From a checkpoint of a small sound classifier.
Training: adam_atan2 at rate 0.0013, 8600 steps.
Rows from block 2 of a small sound classifier, named by matrix and row number. Rows with one number belong to one neuron. Each number is 500 + 25 x the weight over its row's rms, rounded and kept within 0 to 999. All counts start at 0. Numbers have three digits each. After the name is the row's rms in percent of the matrix's.
Before each neuron's rows are labels from the 100 clips, of 14976, where the neuron reaches its highest value: "loudest band" is the band of the loudest frequency at the time of the peak. Only what is clearly more common there than usual is listed. The data: synthesized solo parts of chorales (CocoChorales). In brackets: how many of the 100, against the usual share in percent.
# fc1: MLP up (model.blocks.2.mlp.fc1.weight, 1024x256), inputs 156-207
# fc2: MLP down (model.blocks.2.mlp.fc2.weight, 256x1024, transposed), outputs 156-207

loudest band: 1000 to 2000 Hz (45 vs 12.9)
fc1.176 023:494525508502505513503474479500532505513482522511488514490504517459500490534482514526496490499514500481535452482509493476480502513467573519527538555475507501
fc2.176 031:476504487491488496490520497498560572519486474521508470511452509542477486509507539504508495495508501509481520501470528526484504532493457504494525483531497464

loudest band: 250 to 500 Hz (72 vs 44.6)
fc1.89 038:514502511493490513497477457506509546508509523479489480491484454459508488491469506498488525489525517519529446476472470511502422486488453482514555489462562483
fc2.89 047:484484506510491523472539548523547613494477464473522484512485513520474533511483499519461478497509553494469511484517523444469498496490525501537465522517457487

loudest band: 1000 to 2000 Hz (58 vs 12.9)
fc1.747 033:512529463484486513507479485514507511451512548479507422485512522494496513459463529467462532510512489530537513522513495497510490465522553505489481530479499534
fc2.747 052:471475479470499523471511549522516677518487508501490467509499489492466481533487496560496443502546512473511476476486498530507494544541489499550499475515482482

loudest band: 1000 to 2000 Hz (52 vs 12.9)
fc1.524 028:525550486486560504524451494486471506499476477501521525453539508545489509484491453483522512488536507499394473508488504528464488471504481470505523486567495506
fc2.524 034:504485468514507497477534504504509554508525517517495481505497476548486516480527474523481482507489477508475534471478504488499519494511482499495449484472464491

loudest band: 1000 to 2000 Hz (47 vs 12.9)
fc1.159 028:516540486476486525509501487508477491451507501435511460485499527499523508462462525463489517491504462555507497529560508503478486499512539514449500499487497509
fc2.159 042:454486504465487498484526543495524606523506519508467462518512492512472462521517495569490481524538506545510475465446522529494473551541478473539496474515488468

loudest band: 500 to 1000 Hz (78 vs 25.4)
fc1.514 015:478503510505504477489478492475519501533539518511508520517508492492528491502484583466535500497503567496545494541494525532497480489493457475494549480471508534
fc2.514 017:476497517473467495516477496511502456467485475520503517473484505456488473491475498479440506462468510517459507527485501483480505480508501497495535486508491466

loudest band: 1000 to 2000 Hz (72 vs 12.9)
fc1.553 017:502504489469447504493535522510495532470523512441460537531466509472504476498488573482474505502528525495506534482484500486504508499479447507500520472450504509
fc2.553 019:487506478506489511515487506486497523523502472520525508509465505501499421519487477496550543470502530478500505547511511457475498476477480503499528498495514480

loudest band: 500 to 1000 Hz (61 vs 25.4)
fc1.49 016:521513518525497503493473486485524543492498527489475512504502461481529489492493568506436522502513515520567473495518504478488503490468498497516552502399503506
fc2.49 018:485492532498466517464491554508480450525501481510520509529485517504453476495499545534431524491535510509485487540517538460512505510490474483508481472484515430

loudest band: 1000 to 2000 Hz (59 vs 12.9)
fc1.253 043:496513516512504492520501527507479527545522475448512473533508460474505508481516500477438571495511477527477481525503475526508482521499508509522475508499528509
fc2.253 044:505448491543489503499529531475555600491506512491497494505451502508505510514501505529500462509501506501502508476469546521477506481505476506535509478527464481

loudest band: 250 to 500 Hz (81 vs 44.6)
fc1.460 038:535486508492500500516478498470509502513525464482467484504513484518522469497425537509486533501503507523528493510481540517495516498490443492553470479473516473
fc2.460 049:498498482485487515484527503531524588486418523524488448527485511491476514525508513497496448492508491483481492484505510500491508542494493495536557487501482470

loudest band: 1000 to 2000 Hz (51 vs 12.9)
fc1.17 121:494503496548470501472486481522472599498540520479487525498521492477480480506500487508520491493511521496513518498449539548494512488478494566496505454476533483
fc2.17 101:493454490478470511521492502479500732533491493533488507504505491518514506531508528484455494477475482513521465498530538480489497483484504468519487492523486515

loudest band: 1000 to 2000 Hz (69 vs 12.9)
fc1.147 031:506508508500488482522474525470479522469472423515490508489497512497523517504527483496418533521478479489423514508507542444520513482492462535500469491455496497
fc2.147 037:478509479458501523493493532520493569511450497472505506491475492515481515506479497507539490475523553480504489488495427501506521484478514507500499503526515463

loudest band: 1000 to 2000 Hz (46 vs 12.9)
fc1.194 131:519500489457479471539477494485498591505509504478505472488525519538481534480555489496502493535504507512508536515489508507489493505516490495520511505525499517
fc2.194 147:477491509462526476529503515511474667527489496511477494499464513453499456514512448501440504496481486503488503508481472500473519510497533521500513491481521460

loudest band: 500 to 1000 Hz (89 vs 25.4)
fc1.373 042:483541499501494493482511413561495522503441538493485512488497495441500507509496532490483557497495467500564533507516468518525518528492448499549506480479527492
fc2.373 055:471473511478475502508447541486527612526481504513511506507489492530477517503509522508466432486524498476493477504513525469486521502476509465532445469524504474

loudest band: 500 to 1000 Hz (53 vs 25.4)
fc1.293 149:488505480493493508497487492531521583462485474493516471465458505477489473531466499512485493521483483529488525530507488498477478495488522463452514498449475480
fc2.293 171:470479496476479495493515502514491711506514508484497512501526513469491486507503485483493490507490505509514519479495477522471499503499460510543475459528515478

loudest band: 500 to 1000 Hz (68 vs 25.4)
fc1.277 020:511478511510544453488503559494500514511513471526498490495533490535485483515433532491534514522498522520462507500481496510512483494508449503455462495544495481
fc2.277 026:493497530496486456484488475541533456488488494512503497461529530454509501499524488519464485459470471533458519513492514490491520482493539502515575471482500503

loudest band: 500 to 1000 Hz (66 vs 25.4); 1000 to 2000 Hz (30 vs 12.9)
fc1.465 034:487493507460498512487502503537467517521464499496495498505494502483492456511515531491493525484507455472463476553464486531552477512492548474536461511497510477
fc2.465 048:518535510501485463522479471462570594466512495461533501498504472494519514498487499482500487500505504477503510494535515449473485492479461483509512463501516530

loudest band: 1000 to 2000 Hz (73 vs 12.9)
fc1.694 129:526522491510469507498499482525499649515520510512502542472530520474497509518514525517548492502507529501506529492522496500462518494484476554516522489486517511
fc2.694 092:493486464511480517492494527456482657498475500497498473498468493541484480537484541498502527500508503509495501535485506512494500522487490509528577508548487538

loudest band: 1000 to 2000 Hz (54 vs 12.9)
fc1.595 171:561559514521515523508527506509495548486521517485490454518512510531545466459527497523569509484507474500497480498502523527436495495479499499488519487494527528
fc2.595 175:512497529521478529525475513544538600532499494500486497483498467513509482492508488486548489453469543488484555475508545499467522445501495474531498493526496501

loudest band: 1000 to 2000 Hz (59 vs 12.9)
fc1.100 034:524519518524529491504459484529515515525499478459518487500522504529492526466490468494428542499525467520542495520501489484513474529495454505514479557478529534
fc2.100 050:451456501494480488487499528463516574513486520541491484484491506473494551515536525518478467501495495513484504497468522525486508509476540511522525488559458494

loudest band: 500 to 1000 Hz (52 vs 25.4)
fc1.288 120:541537481450496512485514510488503520489501497488503506504502501531498503408502483521512518469496496461490507507484494524417489510537500502504509480454522504
fc2.288 130:487456465509529491493483512510491643504548510504513492501480480494493478547492531480535471511532509449503458493499514503467481483508499477469485513538497492

loudest band: 250 to 500 Hz (73 vs 44.6)
fc1.659 012:517469496488496496520526449464499498502526520478484471481514488483502538478534515513533517510564531517465482494469529533491445464482507528497506484493498468
fc2.659 018:526499451508507504513471489515520505486489475464513505485482513520495444505461437412505534519493533471492505510511526472480510485481508506493562482475539518

loudest band: 1000 to 2000 Hz (51 vs 12.9)
fc1.26 043:491562507493497501502496529534489522530460481512504479509464478495487555522521482517437546475502460483465496520515436482521494511528515495461460546475528469
fc2.26 059:455466522482470507498488540506541570499510501504470527492507498530501478514509515517492448481533454501515448452519558529484495499496457467544455422528485480

loudest band: 1000 to 2000 Hz (42 vs 12.9)
fc1.525 247:523542522521486530457492524513493601492521523456482524530506490508496534471504481465537506463532501495489482493523487513469466443503514534445515516498505494
fc2.525 241:484518490466518486510555479522496570474494484520488428482502517486557450506487471523533499475485458483525490499476550454499504518515480500497470462456528495

loudest band: 1000 to 2000 Hz (31 vs 12.9)
fc1.572 032:523504533498514515510449519502500511539520492496498471488511479504503458512467503498464537480506454496509414501467479468483451506507516483515507548477532480
fc2.572 032:468487456511469530470552558500565518503476504518488510528445536512476532515507517530491481506517517525523526455487542496487501521529452522515498483501456488

loudest band: 1000 to 2000 Hz (35 vs 12.9)
fc1.189 029:504502470514515512509498554520547527466502483514514500479492513430500392470457493468499507492500509501529443463522495492504505523517474519545507496521503511
fc2.189 036:491527466485474498483497448498537561493530528522537509519515525532506502525514551500481506489504494488495513496517444447511488515504471478507482554501488488

loudest band: 1000 to 2000 Hz (32 vs 12.9)
fc1.24 032:510511510487488517515504524489500514535509494470489500521504500496505542491481514516470533509527486499486448487494541480521453493518478508496478524507529501
fc2.24 040:504499489507487513479540533475534588496454541497490515492465520530524476506506542483547477498472534496526520478518489485484505507503559508524447501537449499

loudest band: 500 to 1000 Hz (54 vs 25.4); 1000 to 2000 Hz (36 vs 12.9)
fc1.348 030:521518508508512497511461527480505503549488501502506462486524478526499430501475484519451524471482474504491412498462481489478450492491561492503519517496536496
fc2.348 036:468476456513492504488538522516562527503496477501494506527453516521501587498519499520480484496517504515529548469478513496483513506508492505533508498514447479

loudest band: 1000 to 2000 Hz (88 vs 12.9)
fc1.149 049:502513500496478511529489545509470519498514491499520466498503494511483480500466461497444566472540490529517463500469478519501500520533528495522431533479520503
fc2.149 055:474495490508509489475509498489556616481459507511477500513553528511483511497490524513498461491529491507498521473509533522488479505475457510554567483552495537

loudest band: 500 to 1000 Hz (53 vs 25.4); 1000 to 2000 Hz (41 vs 12.9)
fc1.55 035:511509504497535511504455458492499514506505497468498495457569484484481492526496453472465490480524504512550468499529534465483484503489401498521475556470498500
fc2.55 048:488473507515478543468531564527502565493454497536491519522458527498484512492523497515485523505486490498461531453511510496483494518516486430494425508502500485

loudest band: 500 to 1000 Hz (55 vs 25.4)
fc1.265 034:505509492485489498493523501501491512426527477477481497532481524453507510482467509505449524546540502526528524515522522525511544512496483520483448462511495482
fc2.265 039:497492495488499497534455513524481541529476521512530500473509472506487489494511497481558510479474520496465525509496441497522544495496537504509548524494505490

loudest band: 500 to 1000 Hz (52 vs 25.4)
fc1.536 029:492518492497552482490498539479502527550487508551486514531513484488521475523452554491580519512520529491505473498477482502482499504507431504490471517584502456
fc2.536 030:472481492513525481514530417506541505514496496525524527478494538474507449504523484499470468503495445496485600511484498518499507501511537524518546451476473504

loudest band: 1000 to 2000 Hz (54 vs 12.9)
fc1.567 084:527516506471497507533506495520508599560517501496504496479501545498486553466527508520515516485505506491484523491557471485511490513501485493495485500544490494
fc2.567 091:466509514459544484539479556519505656506508491508507473473474510499508476508486471491453504487505477502493524494481530504490535479500538493524564486516506504

loudest band: 1000 to 2000 Hz (79 vs 12.9)
fc1.218 036:516496502535498496524438482518504515519508472508462499521515461524547478501446492503470523491551475502525459503469494454517444518489475496557472508500504490
fc2.218 041:485450483480455507483533494511541575514488516549488474487461514457497516527514501497469512504452517509494515469496506478478506529493533518527493503512447490

loudest band: 1000 to 2000 Hz (35 vs 12.9)
fc1.312 016:544484527509522509530518463505490506473476553481533486437547516503524503487523457500510473525532537504436425522490511558486467467495505517482498464525483494
fc2.312 019:501479427503511494483479510508556526498533468503524506519480469555489545479493494489503492488501541502484527482497495478535530492483540473502528520463527517

loudest band: 1000 to 2000 Hz (49 vs 12.9)
fc1.210 122:508523490549470510456486486510471643490492498509480531494497507503481489456492447514491492495524494481470502494462494534445493484513482529500490465487535482
fc2.210 134:491455490496492501506516525460526700486495505527500487491511497496512522509524579495517493489486474491538493518519515510484511508477496498543502495500478504

loudest band: 500 to 1000 Hz (72 vs 25.4)
fc1.531 013:445484468537488472514494476480484484556539504507517449511522453447476512470520523458561500503505482513471488532469494510480476495511505507489494535504492531
fc2.531 012:485532507498520471511504524502525504462457475512504490513493504508506472502494476486538509500493491526499510490514490514491547469474532500509530462499525477

loudest band: 1000 to 2000 Hz (36 vs 12.9)
fc1.393 041:535515503516492507521463484518459524521488462486511480492501499548498526500464488519398531480513482506502442499465474475542484503500523504504513509435540477
fc2.393 052:479475509509482493488516572484572598508497525490481504507466524453496515521496525504475474506483522496492542472502516511475485509506467490569520506537467525

loudest band: 500 to 1000 Hz (60 vs 25.4)
fc1.743 025:502511519490490507499475456483457505503506521483510488436531490481497455526514396504511489486489507518427428511516497505508438489497507505481496498537515473
fc2.743 029:491501465526515491507517546548570493509497470485491507512476492513486528489490508501492524486509518512539485461472526463523511468489479458501495517475506503

loudest band: 500 to 1000 Hz (56 vs 25.4)
fc1.501 157:493487482503503527475491509520518599451501489488523490489453519474489513527478494500479483526475495506500507512521515504473459494507503518464515500458472485
fc2.501 165:476492510496485483523503499498482694518517480500502496490529508480505454480505489494500516491489509496517522499473498531494512496505470489510459462534504473

loudest band: 250 to 500 Hz (83 vs 44.6)
fc1.394 011:529488501565513503492515483435516498538528524530513512526489488521481495521518519529544504541511538497536476502483505491497510479466519515508452497515486469
fc2.394 011:484509486494517491525505529514515422461473457504504485478533498460503474529479455468466515475495488492473530521487503484525507502556498466509558513522499507

loudest band: 500 to 1000 Hz (76 vs 25.4)
fc1.602 022:496482506520512487480526544431487517491463489542488479464538476554466516490488499480515512502512497516469505524483514494535481485514484519494440483497490491
fc2.602 024:489481548475495476487503518536504530489497476486478515462530522439491502505511544524442458476511489510430504496518522547488502489497510493507527468500519533

loudest band: 250 to 500 Hz (94 vs 44.6)
fc1.124 030:482512526471475505488466531523506540508476472459489496520487475486490522496475546457532500479489492498497563491554510446563486524515550496532537538543526536
fc2.124 037:503506537486478512486465415482496542487534521530496467488497519490506463501498525537516503483495507476499465508486523510467503491475479475510488528491488419

loudest band: 1000 to 2000 Hz (61 vs 12.9)
fc1.208 016:488465470496448536538542449503492516496566503472481503500462500472470467488511518491541463474534473493464520460479525479509497526479506511516524469492482523
fc2.208 020:507518480507497495525505514452511512432499502492515489504474472486536487491503498503567538518480519493497475512505487474473509494451518479480542511521526549

loudest band: 1000 to 2000 Hz (73 vs 12.9)
fc1.32 181:525494507494501518487517518535485611471511465483464512492485480499500497537521501497515499470500489501496529500501527504505521478467485549478514489490508517
fc2.32 176:483484503468496469495482488486462739492477459499474481505483493501501442481469480481465509509497495512467486507476495480472502500494551506460529491488508528

loudest band: 500 to 1000 Hz (76 vs 25.4)
fc1.85 023:493522495540528517488495506466551524539490485456493495517528476501503454466475503463519514511494476503530462473470483449488472511495440525483476486513536488
fc2.85 035:509503469522500482493487488506526561531505520547534508481509532510490497497494546514515476527522497493524555500485502484493507490511515540527489498535452513

loudest band: 500 to 1000 Hz (80 vs 25.4)
fc1.177 040:496536474523459497477545484483520518483513526501472507511456506497499432461495538499526558516527444513520519496524472504469483532487536484495480482487520505
fc2.177 057:488464521500514482522497509482477595493519528532531494496525518486510510523499540476504497517496492486521519510507531492464515490457485487526450478466462442

loudest band: 500 to 1000 Hz (51 vs 25.4)
fc1.110 030:523533520482508525499488534545510524553475488488501484512504461465482492478458504512475528503493505501554443501468482465495459498514484477506583552499520509
fc2.110 032:468469478508493495460496512468543566520560519542504509521474508503480518508534550523496462501515476509504575493481521518484480497501524493508421490519484476

loudest band: 500 to 1000 Hz (68 vs 25.4)
fc1.327 022:503501514499537482491509539479487523471519468527502481508536481510502509500441564467535507528532512500427504517475499544517514487511484530503479496518479504
fc2.327 022:494485522482510465511496484525523518486476509509499498449528526477523433503520498532456470451485472525453523530490495513511496505510513509520569462465515464

loudest band: 1000 to 2000 Hz (30 vs 12.9)
fc1.663 025:494517520472494508504494462493488506465482518500500481440547538500477500499474402492507511486504512503412494532482481539544440477503572504491483498549503478
fc2.663 028:484486455508516480498500507528567552499518488493493504505495473492488516481488530501527494517504524511505518449461532521516515488498478482498524525493518527

loudest band: 1000 to 2000 Hz (48 vs 12.9)
fc1.330 032:561521502502510496501462509509510510515478507462502462514499480511492482477480495497398482519502473510564449492499491487494475506499476490491540548468523482
fc2.330 043:471454487502452544472509562483546538500524527515492464522481521517483536504510560518475481501475509513512520482495504515493484511509496469536489477560481501

loudest band: 250 to 500 Hz (83 vs 44.6)
fc1.533 193:546534509456537521492513516492482550496543491529506504492512524474537523450487486529525536477502523491500489541518499512453471520524477502504479511518494497
fc2.533 207:463463498512522495495477510503506635504495500467513494487488470485484519548499508435496493515503497499485516508505475498527503473497540480477477512483476514

loudest band: 500 to 1000 Hz (79 vs 25.4)
fc1.492 188:500496495538440515459458488534499625515490487475501523476485505489449501451505465497448494468496501489472524490506491512501479464534479505493498484474489487
fc2.492 156:478471502448508506517499476469527647472498497490521468463515487559504528477512515510515483520489464511462518515508510498490497483504498487542478497497463513

loudest band: 500 to 1000 Hz (55 vs 25.4)
fc1.304 040:497531485503476509497496448490517528457518540463480495507494523491514469436523513498471498514552466495528520487496495570456493519482492518500495464534535502
fc2.304 042:504499459495498497518496536482472660527531491511525465482492476527500551546477531486553528499473505451517522495506472474507532492498532496510482530525468489

loudest band: 1000 to 2000 Hz (30 vs 12.9)
fc1.459 016:496566505500506540480502508486467468509534476465543495507515515508517481512506520502533488459488466514489495528548490483490510491485516499533476513553523496
fc2.459 021:445495463507487469484536531493542585507484512506451436519488484495513470509543475527538478520513491529535463486457521536498485545526495475499465485492479472

loudest band: 500 to 1000 Hz (61 vs 25.4)
fc1.129 024:494525500502538508514555488552534542418531471514486523505530507485516540453495468498482478508500501509522481491487544513528508507506451518553440482533506475
fc2.129 031:490484438502479513499488514535502596533484484484528486463472481516484463507475530521531503498491517469475522492490457454498540502476556507526458546561517527

loudest band: 500 to 1000 Hz (61 vs 25.4)
fc1.453 148:480513502493481507497483480519508595482478509482483464437474515498444472499468480518517474485496517503543576489458514470504547467493537482468510486484484470
fc2.453 141:497486492480488460509500533539509734533518474500501494498520486445526479492526501512507505490483489495501550500521525506478533510500512463532507509540512486

loudest band: 1000 to 2000 Hz (41 vs 12.9)
fc1.400 194:486525520513513494491510490512503565521518491511496501495498530463511479486513445508547510481496523484489518513502471513502487511515501524493468479496543460
fc2.400 191:510490487486509504494505503463482616499461524516477497491523486481474548508510545535426490465495453524524464484465494491478518501502495495508503514465479487

loudest band: 250 to 500 Hz (71 vs 44.6)
fc1.4 012:506514499531455505501471511487473486510516518488484524500487512513538527509502545527491462466499509496489438490486504475522540526495487514502499494510501471
fc2.4 010:504520491530507483507518525492487344493492450518478532509427508465497480489502509504534539491505495508508504538505541467491510505479503494474456504472511462

loudest band: 1000 to 2000 Hz (30 vs 12.9)
fc1.368 212:490491501527494532479480507509495594500533492499519529522465510459506543523514496508503519500492525504500509516519526495513502501498493545465508513467505510
fc2.368 173:492477510511487505507503508485487697514519452508483480504500501515510453479487484487495516494512485482494495501491508516509484490482471498508457461526492503

loudest band: 500 to 1000 Hz (55 vs 25.4)
fc1.284 037:505528486457561464491480491510500515528510497522495475499513455475543457500501589495569534499531490478486485531486496500495454504526497484454477493518490485
fc2.284 041:486520532506465520520520493498475595513480495469528515484513512501508491488510493507483455493464493476524481514521548487458491498453455484540484468541464493

loudest band: 500 to 1000 Hz (56 vs 25.4)
fc1.108 019:481498513502534514454534506510526536490503529518489494479513500438472483504456603450523492483494541486557507529530518508523488508479501500511534510447498538
fc2.108 020:472524539477484496492479508505502504482475480483513504481534509469471436517524480488420509471501452523490484528497500480495483492479481492500514436489543427

loudest band: 1000 to 2000 Hz (80 vs 12.9)
fc1.160 115:547542500484517521535527540512501565506525522507527470528504529510533480474511475513549525508497502522522536538502548506476504524530510525470507498500499524
fc2.160 130:498508486467479493504502490499506626472461522487492468492513494486484499503494532548450484520488467535506522489461529528486534515548507500538547482505470491

loudest band: 500 to 1000 Hz (68 vs 25.4)
fc1.82 040:479508490490513492483518510465527527528494504491499512531513515467502472497473504482544486485496470532533525515532477492487532548503450473571460482528507524
fc2.82 035:486509501494462492489542464530494551540504500562517495497526525500474467484506467533503482520496474501476555495488527480473531492476498470508496505479483500

loudest band: 1000 to 2000 Hz (57 vs 12.9)
fc1.301 146:504522485532459514468468511514499672496500498482482530487491498502473520473490491505507493487503515470478533468478504504470497453508514558477516494472505518
fc2.301 087:487470531460473512523497504459517652483520484478533450448505501546521504490521523466485519520494458520484500516506532463498499505504477484531485519509492517

loudest band: 1000 to 2000 Hz (33 vs 12.9)
fc1.766 017:491504509503507519487528506469532512476502454457495477496524505505500525469514540500464554478510471523538506530465479535471462464510459513457520477483490513
fc2.766 023:493484464498485533480490514509522510514516485505529487525499498510479453488497521521506461512519542507464516514504517487490519499495502472509531478463523499

loudest band: 1000 to 2000 Hz (93 vs 12.9)
fc1.751 039:518538491510561472520469503468495510513476469490504491477561490565471500499461470471421545515513479510484470517467486503520502483538498493478479469460506482
fc2.751 048:496480509493482487476512543511538586515484498487471517483444524480500553527492532505476456509478490493461561474497522501447511518509528488573468509564508497

loudest band: 500 to 1000 Hz (56 vs 25.4)
fc1.557 035:529514523507489488510487499486517504545477476476503455513491460539502466475488465530444545474489497504505430517490512499502471505475491489469511507469519490
fc2.557 040:470494488504477479469521520493552570480491494506456480499506515483514578514511544491493475485490479499507502467493538474486523517493538505538473483548455506

loudest band: 500 to 1000 Hz (61 vs 25.4)
fc1.765 029:499512482513476515508449480467476490500526500466502480442526494515509464499506426505529507474491492507425437505485462519480438481480479499496510496537510467
fc2.765 029:491516437507498498517527491551544510508514501514505509523454498501499539490515495496502511487540504514537516463477504469509518485524481499512557518478469514

loudest band: 1000 to 2000 Hz (40 vs 12.9)
fc1.458 008:527547492480523538473477498516491495488508484537516462516490480465534475474491532448471499499505463502515515488526480514535524506526538509516486516531454523
fc2.458 007:519455490482493553480490528492516551508535507497476460499545490529506473481529488555538507539494515523525444465469539522485477536483495492505483482489509447

loudest band: 1000 to 2000 Hz (46 vs 12.9)
fc1.440 030:514485513519506497527443485503508495530514518479520485472531466528498459520490507513448515463524487513514428518497502497479444517470529510511546546459525522
fc2.440 037:478504477488463538467541541502551485470484456508498490514433512516487579496504507515457509497503505507488485469516527475503504530497438510527515487508484467

loudest band: 1000 to 2000 Hz (63 vs 12.9)
fc1.463 034:522498478487511473525434493503519528461503546510486470487527471486534510495457502481472531489507515529550458494482504514497440492540485537467470511516513489
fc2.463 047:507497473519487520457514532498497605485462457463510513490475518519475596495494562518498491497488536470469522486525495507482500492489497506524514529543476525

loudest band: 500 to 1000 Hz (53 vs 25.4)
fc1.254 017:496511527499506494493487516486501522463512508497493479486481488480502547471473574449521527483510537502543510521508494521510501482516470514463523529477517541
fc2.254 020:475478505477485509495476508502520473494488504514528508509514526489470407514504500532458495484501513540452510513494511514517474506520483519517592419468520459

loudest band: 500 to 1000 Hz (53 vs 25.4); 1000 to 2000 Hz (34 vs 12.9)
fc1.63 026:496504513501506516497499537527512526525470529506482494492488479445511454520441546509571538491501508477539435488477483514478433488517540488526562537540537497
fc2.63 030:464507507524499523472567491482567528517456521515518506497490520527503497523523516512481470511502494517505508482486535516480510499492468489495488499486497479

loudest band: 1000 to 2000 Hz (57 vs 12.9)
fc1.720 016:475484493469487515524529466536505498502534513446474504545474516470519510482502508485536481487541446504458489472503538499510519541514532532518469455546481520
fc2.720 023:510515475519500500509508470483499558444507536494515490488492469506521447486503435523581482523507511492465506477497482480498510490496524488512506505476510503

loudest band: 500 to 1000 Hz (63 vs 25.4)
fc1.161 149:519503475507483528464479492516498601492509491494511508480474507476490523543485500511472480518499486526498501509501509514449486499467492524483508501458498470
fc2.161 156:473480492492497493531516501496480683508517468496505481498509508496521452483511490495511544493497502500505541506491501536505500505493452491507469466541503490

loudest band: 500 to 1000 Hz (65 vs 25.4)
fc1.297 152:511474506505494532483478520522514571545527489500496533485509496458476468561518490493501488474503543516492509530476509508526501490483488520489495491489492483
fc2.297 151:480504519517516495535513475479510611500466511496496496497497493543472521489484495488481486478475476525501493463513499485496493456468530481508513520512505537

loudest band: 500 to 1000 Hz (52 vs 25.4); 1000 to 2000 Hz (39 vs 12.9)
fc1.532 017:477498490484513549504531448513492501490541472486486547524482550459499504497502513502530482504529475476447545478475524504520533511486461530535480483522494522
fc2.532 023:506521486502503506522497473478482577472495540493522502482477477499525460497491452507562505542489498488486495510493451483474515511481547487503494526491509510

loudest band: 500 to 1000 Hz (84 vs 25.4)
fc1.30 038:492511481506505527488472498459533515467520520485495501478485528480561479460496517491504514530545483536484550481499482500463503524495513530465463470546494523
fc2.30 044:521469460491500511497482589486480608503484531513510488524492490520449495514484514509544502487481519485540495524539490506501508495505481494496445535485465475

loudest band: 500 to 1000 Hz (67 vs 25.4)
fc1.94 017:457492529534541515474498482494517506487521506495463516511542517507508514517510535471569514524489570498516532527519525532527518471472469517507531479475494513
fc2.94 021:489503559482466510479478504477481486463486494491502500464518523463473436505501513476399499485497455515477475522504523496489489473493464497490542455491553446

loudest band: 1000 to 2000 Hz (40 vs 12.9)
fc1.653 046:504501513475479485508434497551479510537513486518501490474505495467505467490516588505480527460527442489561510514476512493524491507523456504543513573440504521
fc2.653 046:471500520473483516512497505495543598493476432522483494501472508585482508519483488511457472495518489497497468479521568490504504529451456463553469452558495486

loudest band: 1000 to 2000 Hz (51 vs 12.9)
fc1.507 042:467496475513507504503502515511502518458481547510490499499516522467489474520450490494488529520516504510505482484491469557473479515509466508561455509542528496
fc2.507 046:496508479508496490488510528484521597462477538521514487489521533512472556497517486499515480520527463473453565487518508502484513497496490494502504473488491514

loudest band: 1000 to 2000 Hz (68 vs 12.9)
fc1.687 031:531493511512516492514458481504503511522513504483490488474505472494504403504467530505480532484520472487541429509497484481474445515493522481527567541468524498
fc2.687 036:470497482492465534465547518489569505478479487498499501511481520538493570505496544525446504499490507505502493484515542471481497509476452515536494490517480479

loudest band: 1000 to 2000 Hz (36 vs 12.9)
fc1.272 015:514520537493462509491493498492518525505518550445465491491490498451497540474490565492484502511495516465564465517495505504468495495483464527482575514451512530
fc2.272 019:494504502489454537487504540500501505558499452535505493529470528519463395508486541533474524496508537493498514522469523498519490516525458505512509449499501451

loudest band: 250 to 500 Hz (96 vs 44.6)
fc1.401 032:480519487502508503478484525464517507522522485438463503528556515479499445517493559498519506513542494506500442493495524484476494521506422480476463480557508498
fc2.401 036:506478491503471509520517510504512551494503516497537521475463499483509508483526515502560491483453503478521574497508492476487539503506547534538485506528428558

loudest band: 500 to 1000 Hz (52 vs 25.4)
fc1.620 026:520514522543510493508452498497499483555478475510510472522531468605488508472510488508463544489485488509491432524491519494509477515483484484493429530504512482
fc2.620 041:468474500483489487464508525501558507481472493500460493470466494461497572534526505520468468501472469490498473463515527492484466541516503500520513474522471516

loudest band: 500 to 1000 Hz (64 vs 25.4)
fc1.58 026:477514494483489520507467491489488510475526524482509496465535503526471461498482408494523512467505510502452437519492462527505468501485487481508518495525522457
fc2.58 036:487496461511515491516534481520549516501525507496500515502461502498488518502518503494459496489549470502503525462452511479492513484530458496525520490493488486

loudest band: 1000 to 2000 Hz (43 vs 12.9)
fc1.718 030:521511503505517520495480575462529499515522477456506492500536491493481497464448509495476506513513513540484485499444522506488498478499464493502522486507522482
fc2.718 043:507484466492486486487498501525534541527514530517511501504438484520494478493520532512530504493479535486483550501493454473502502495508481544554466507511447500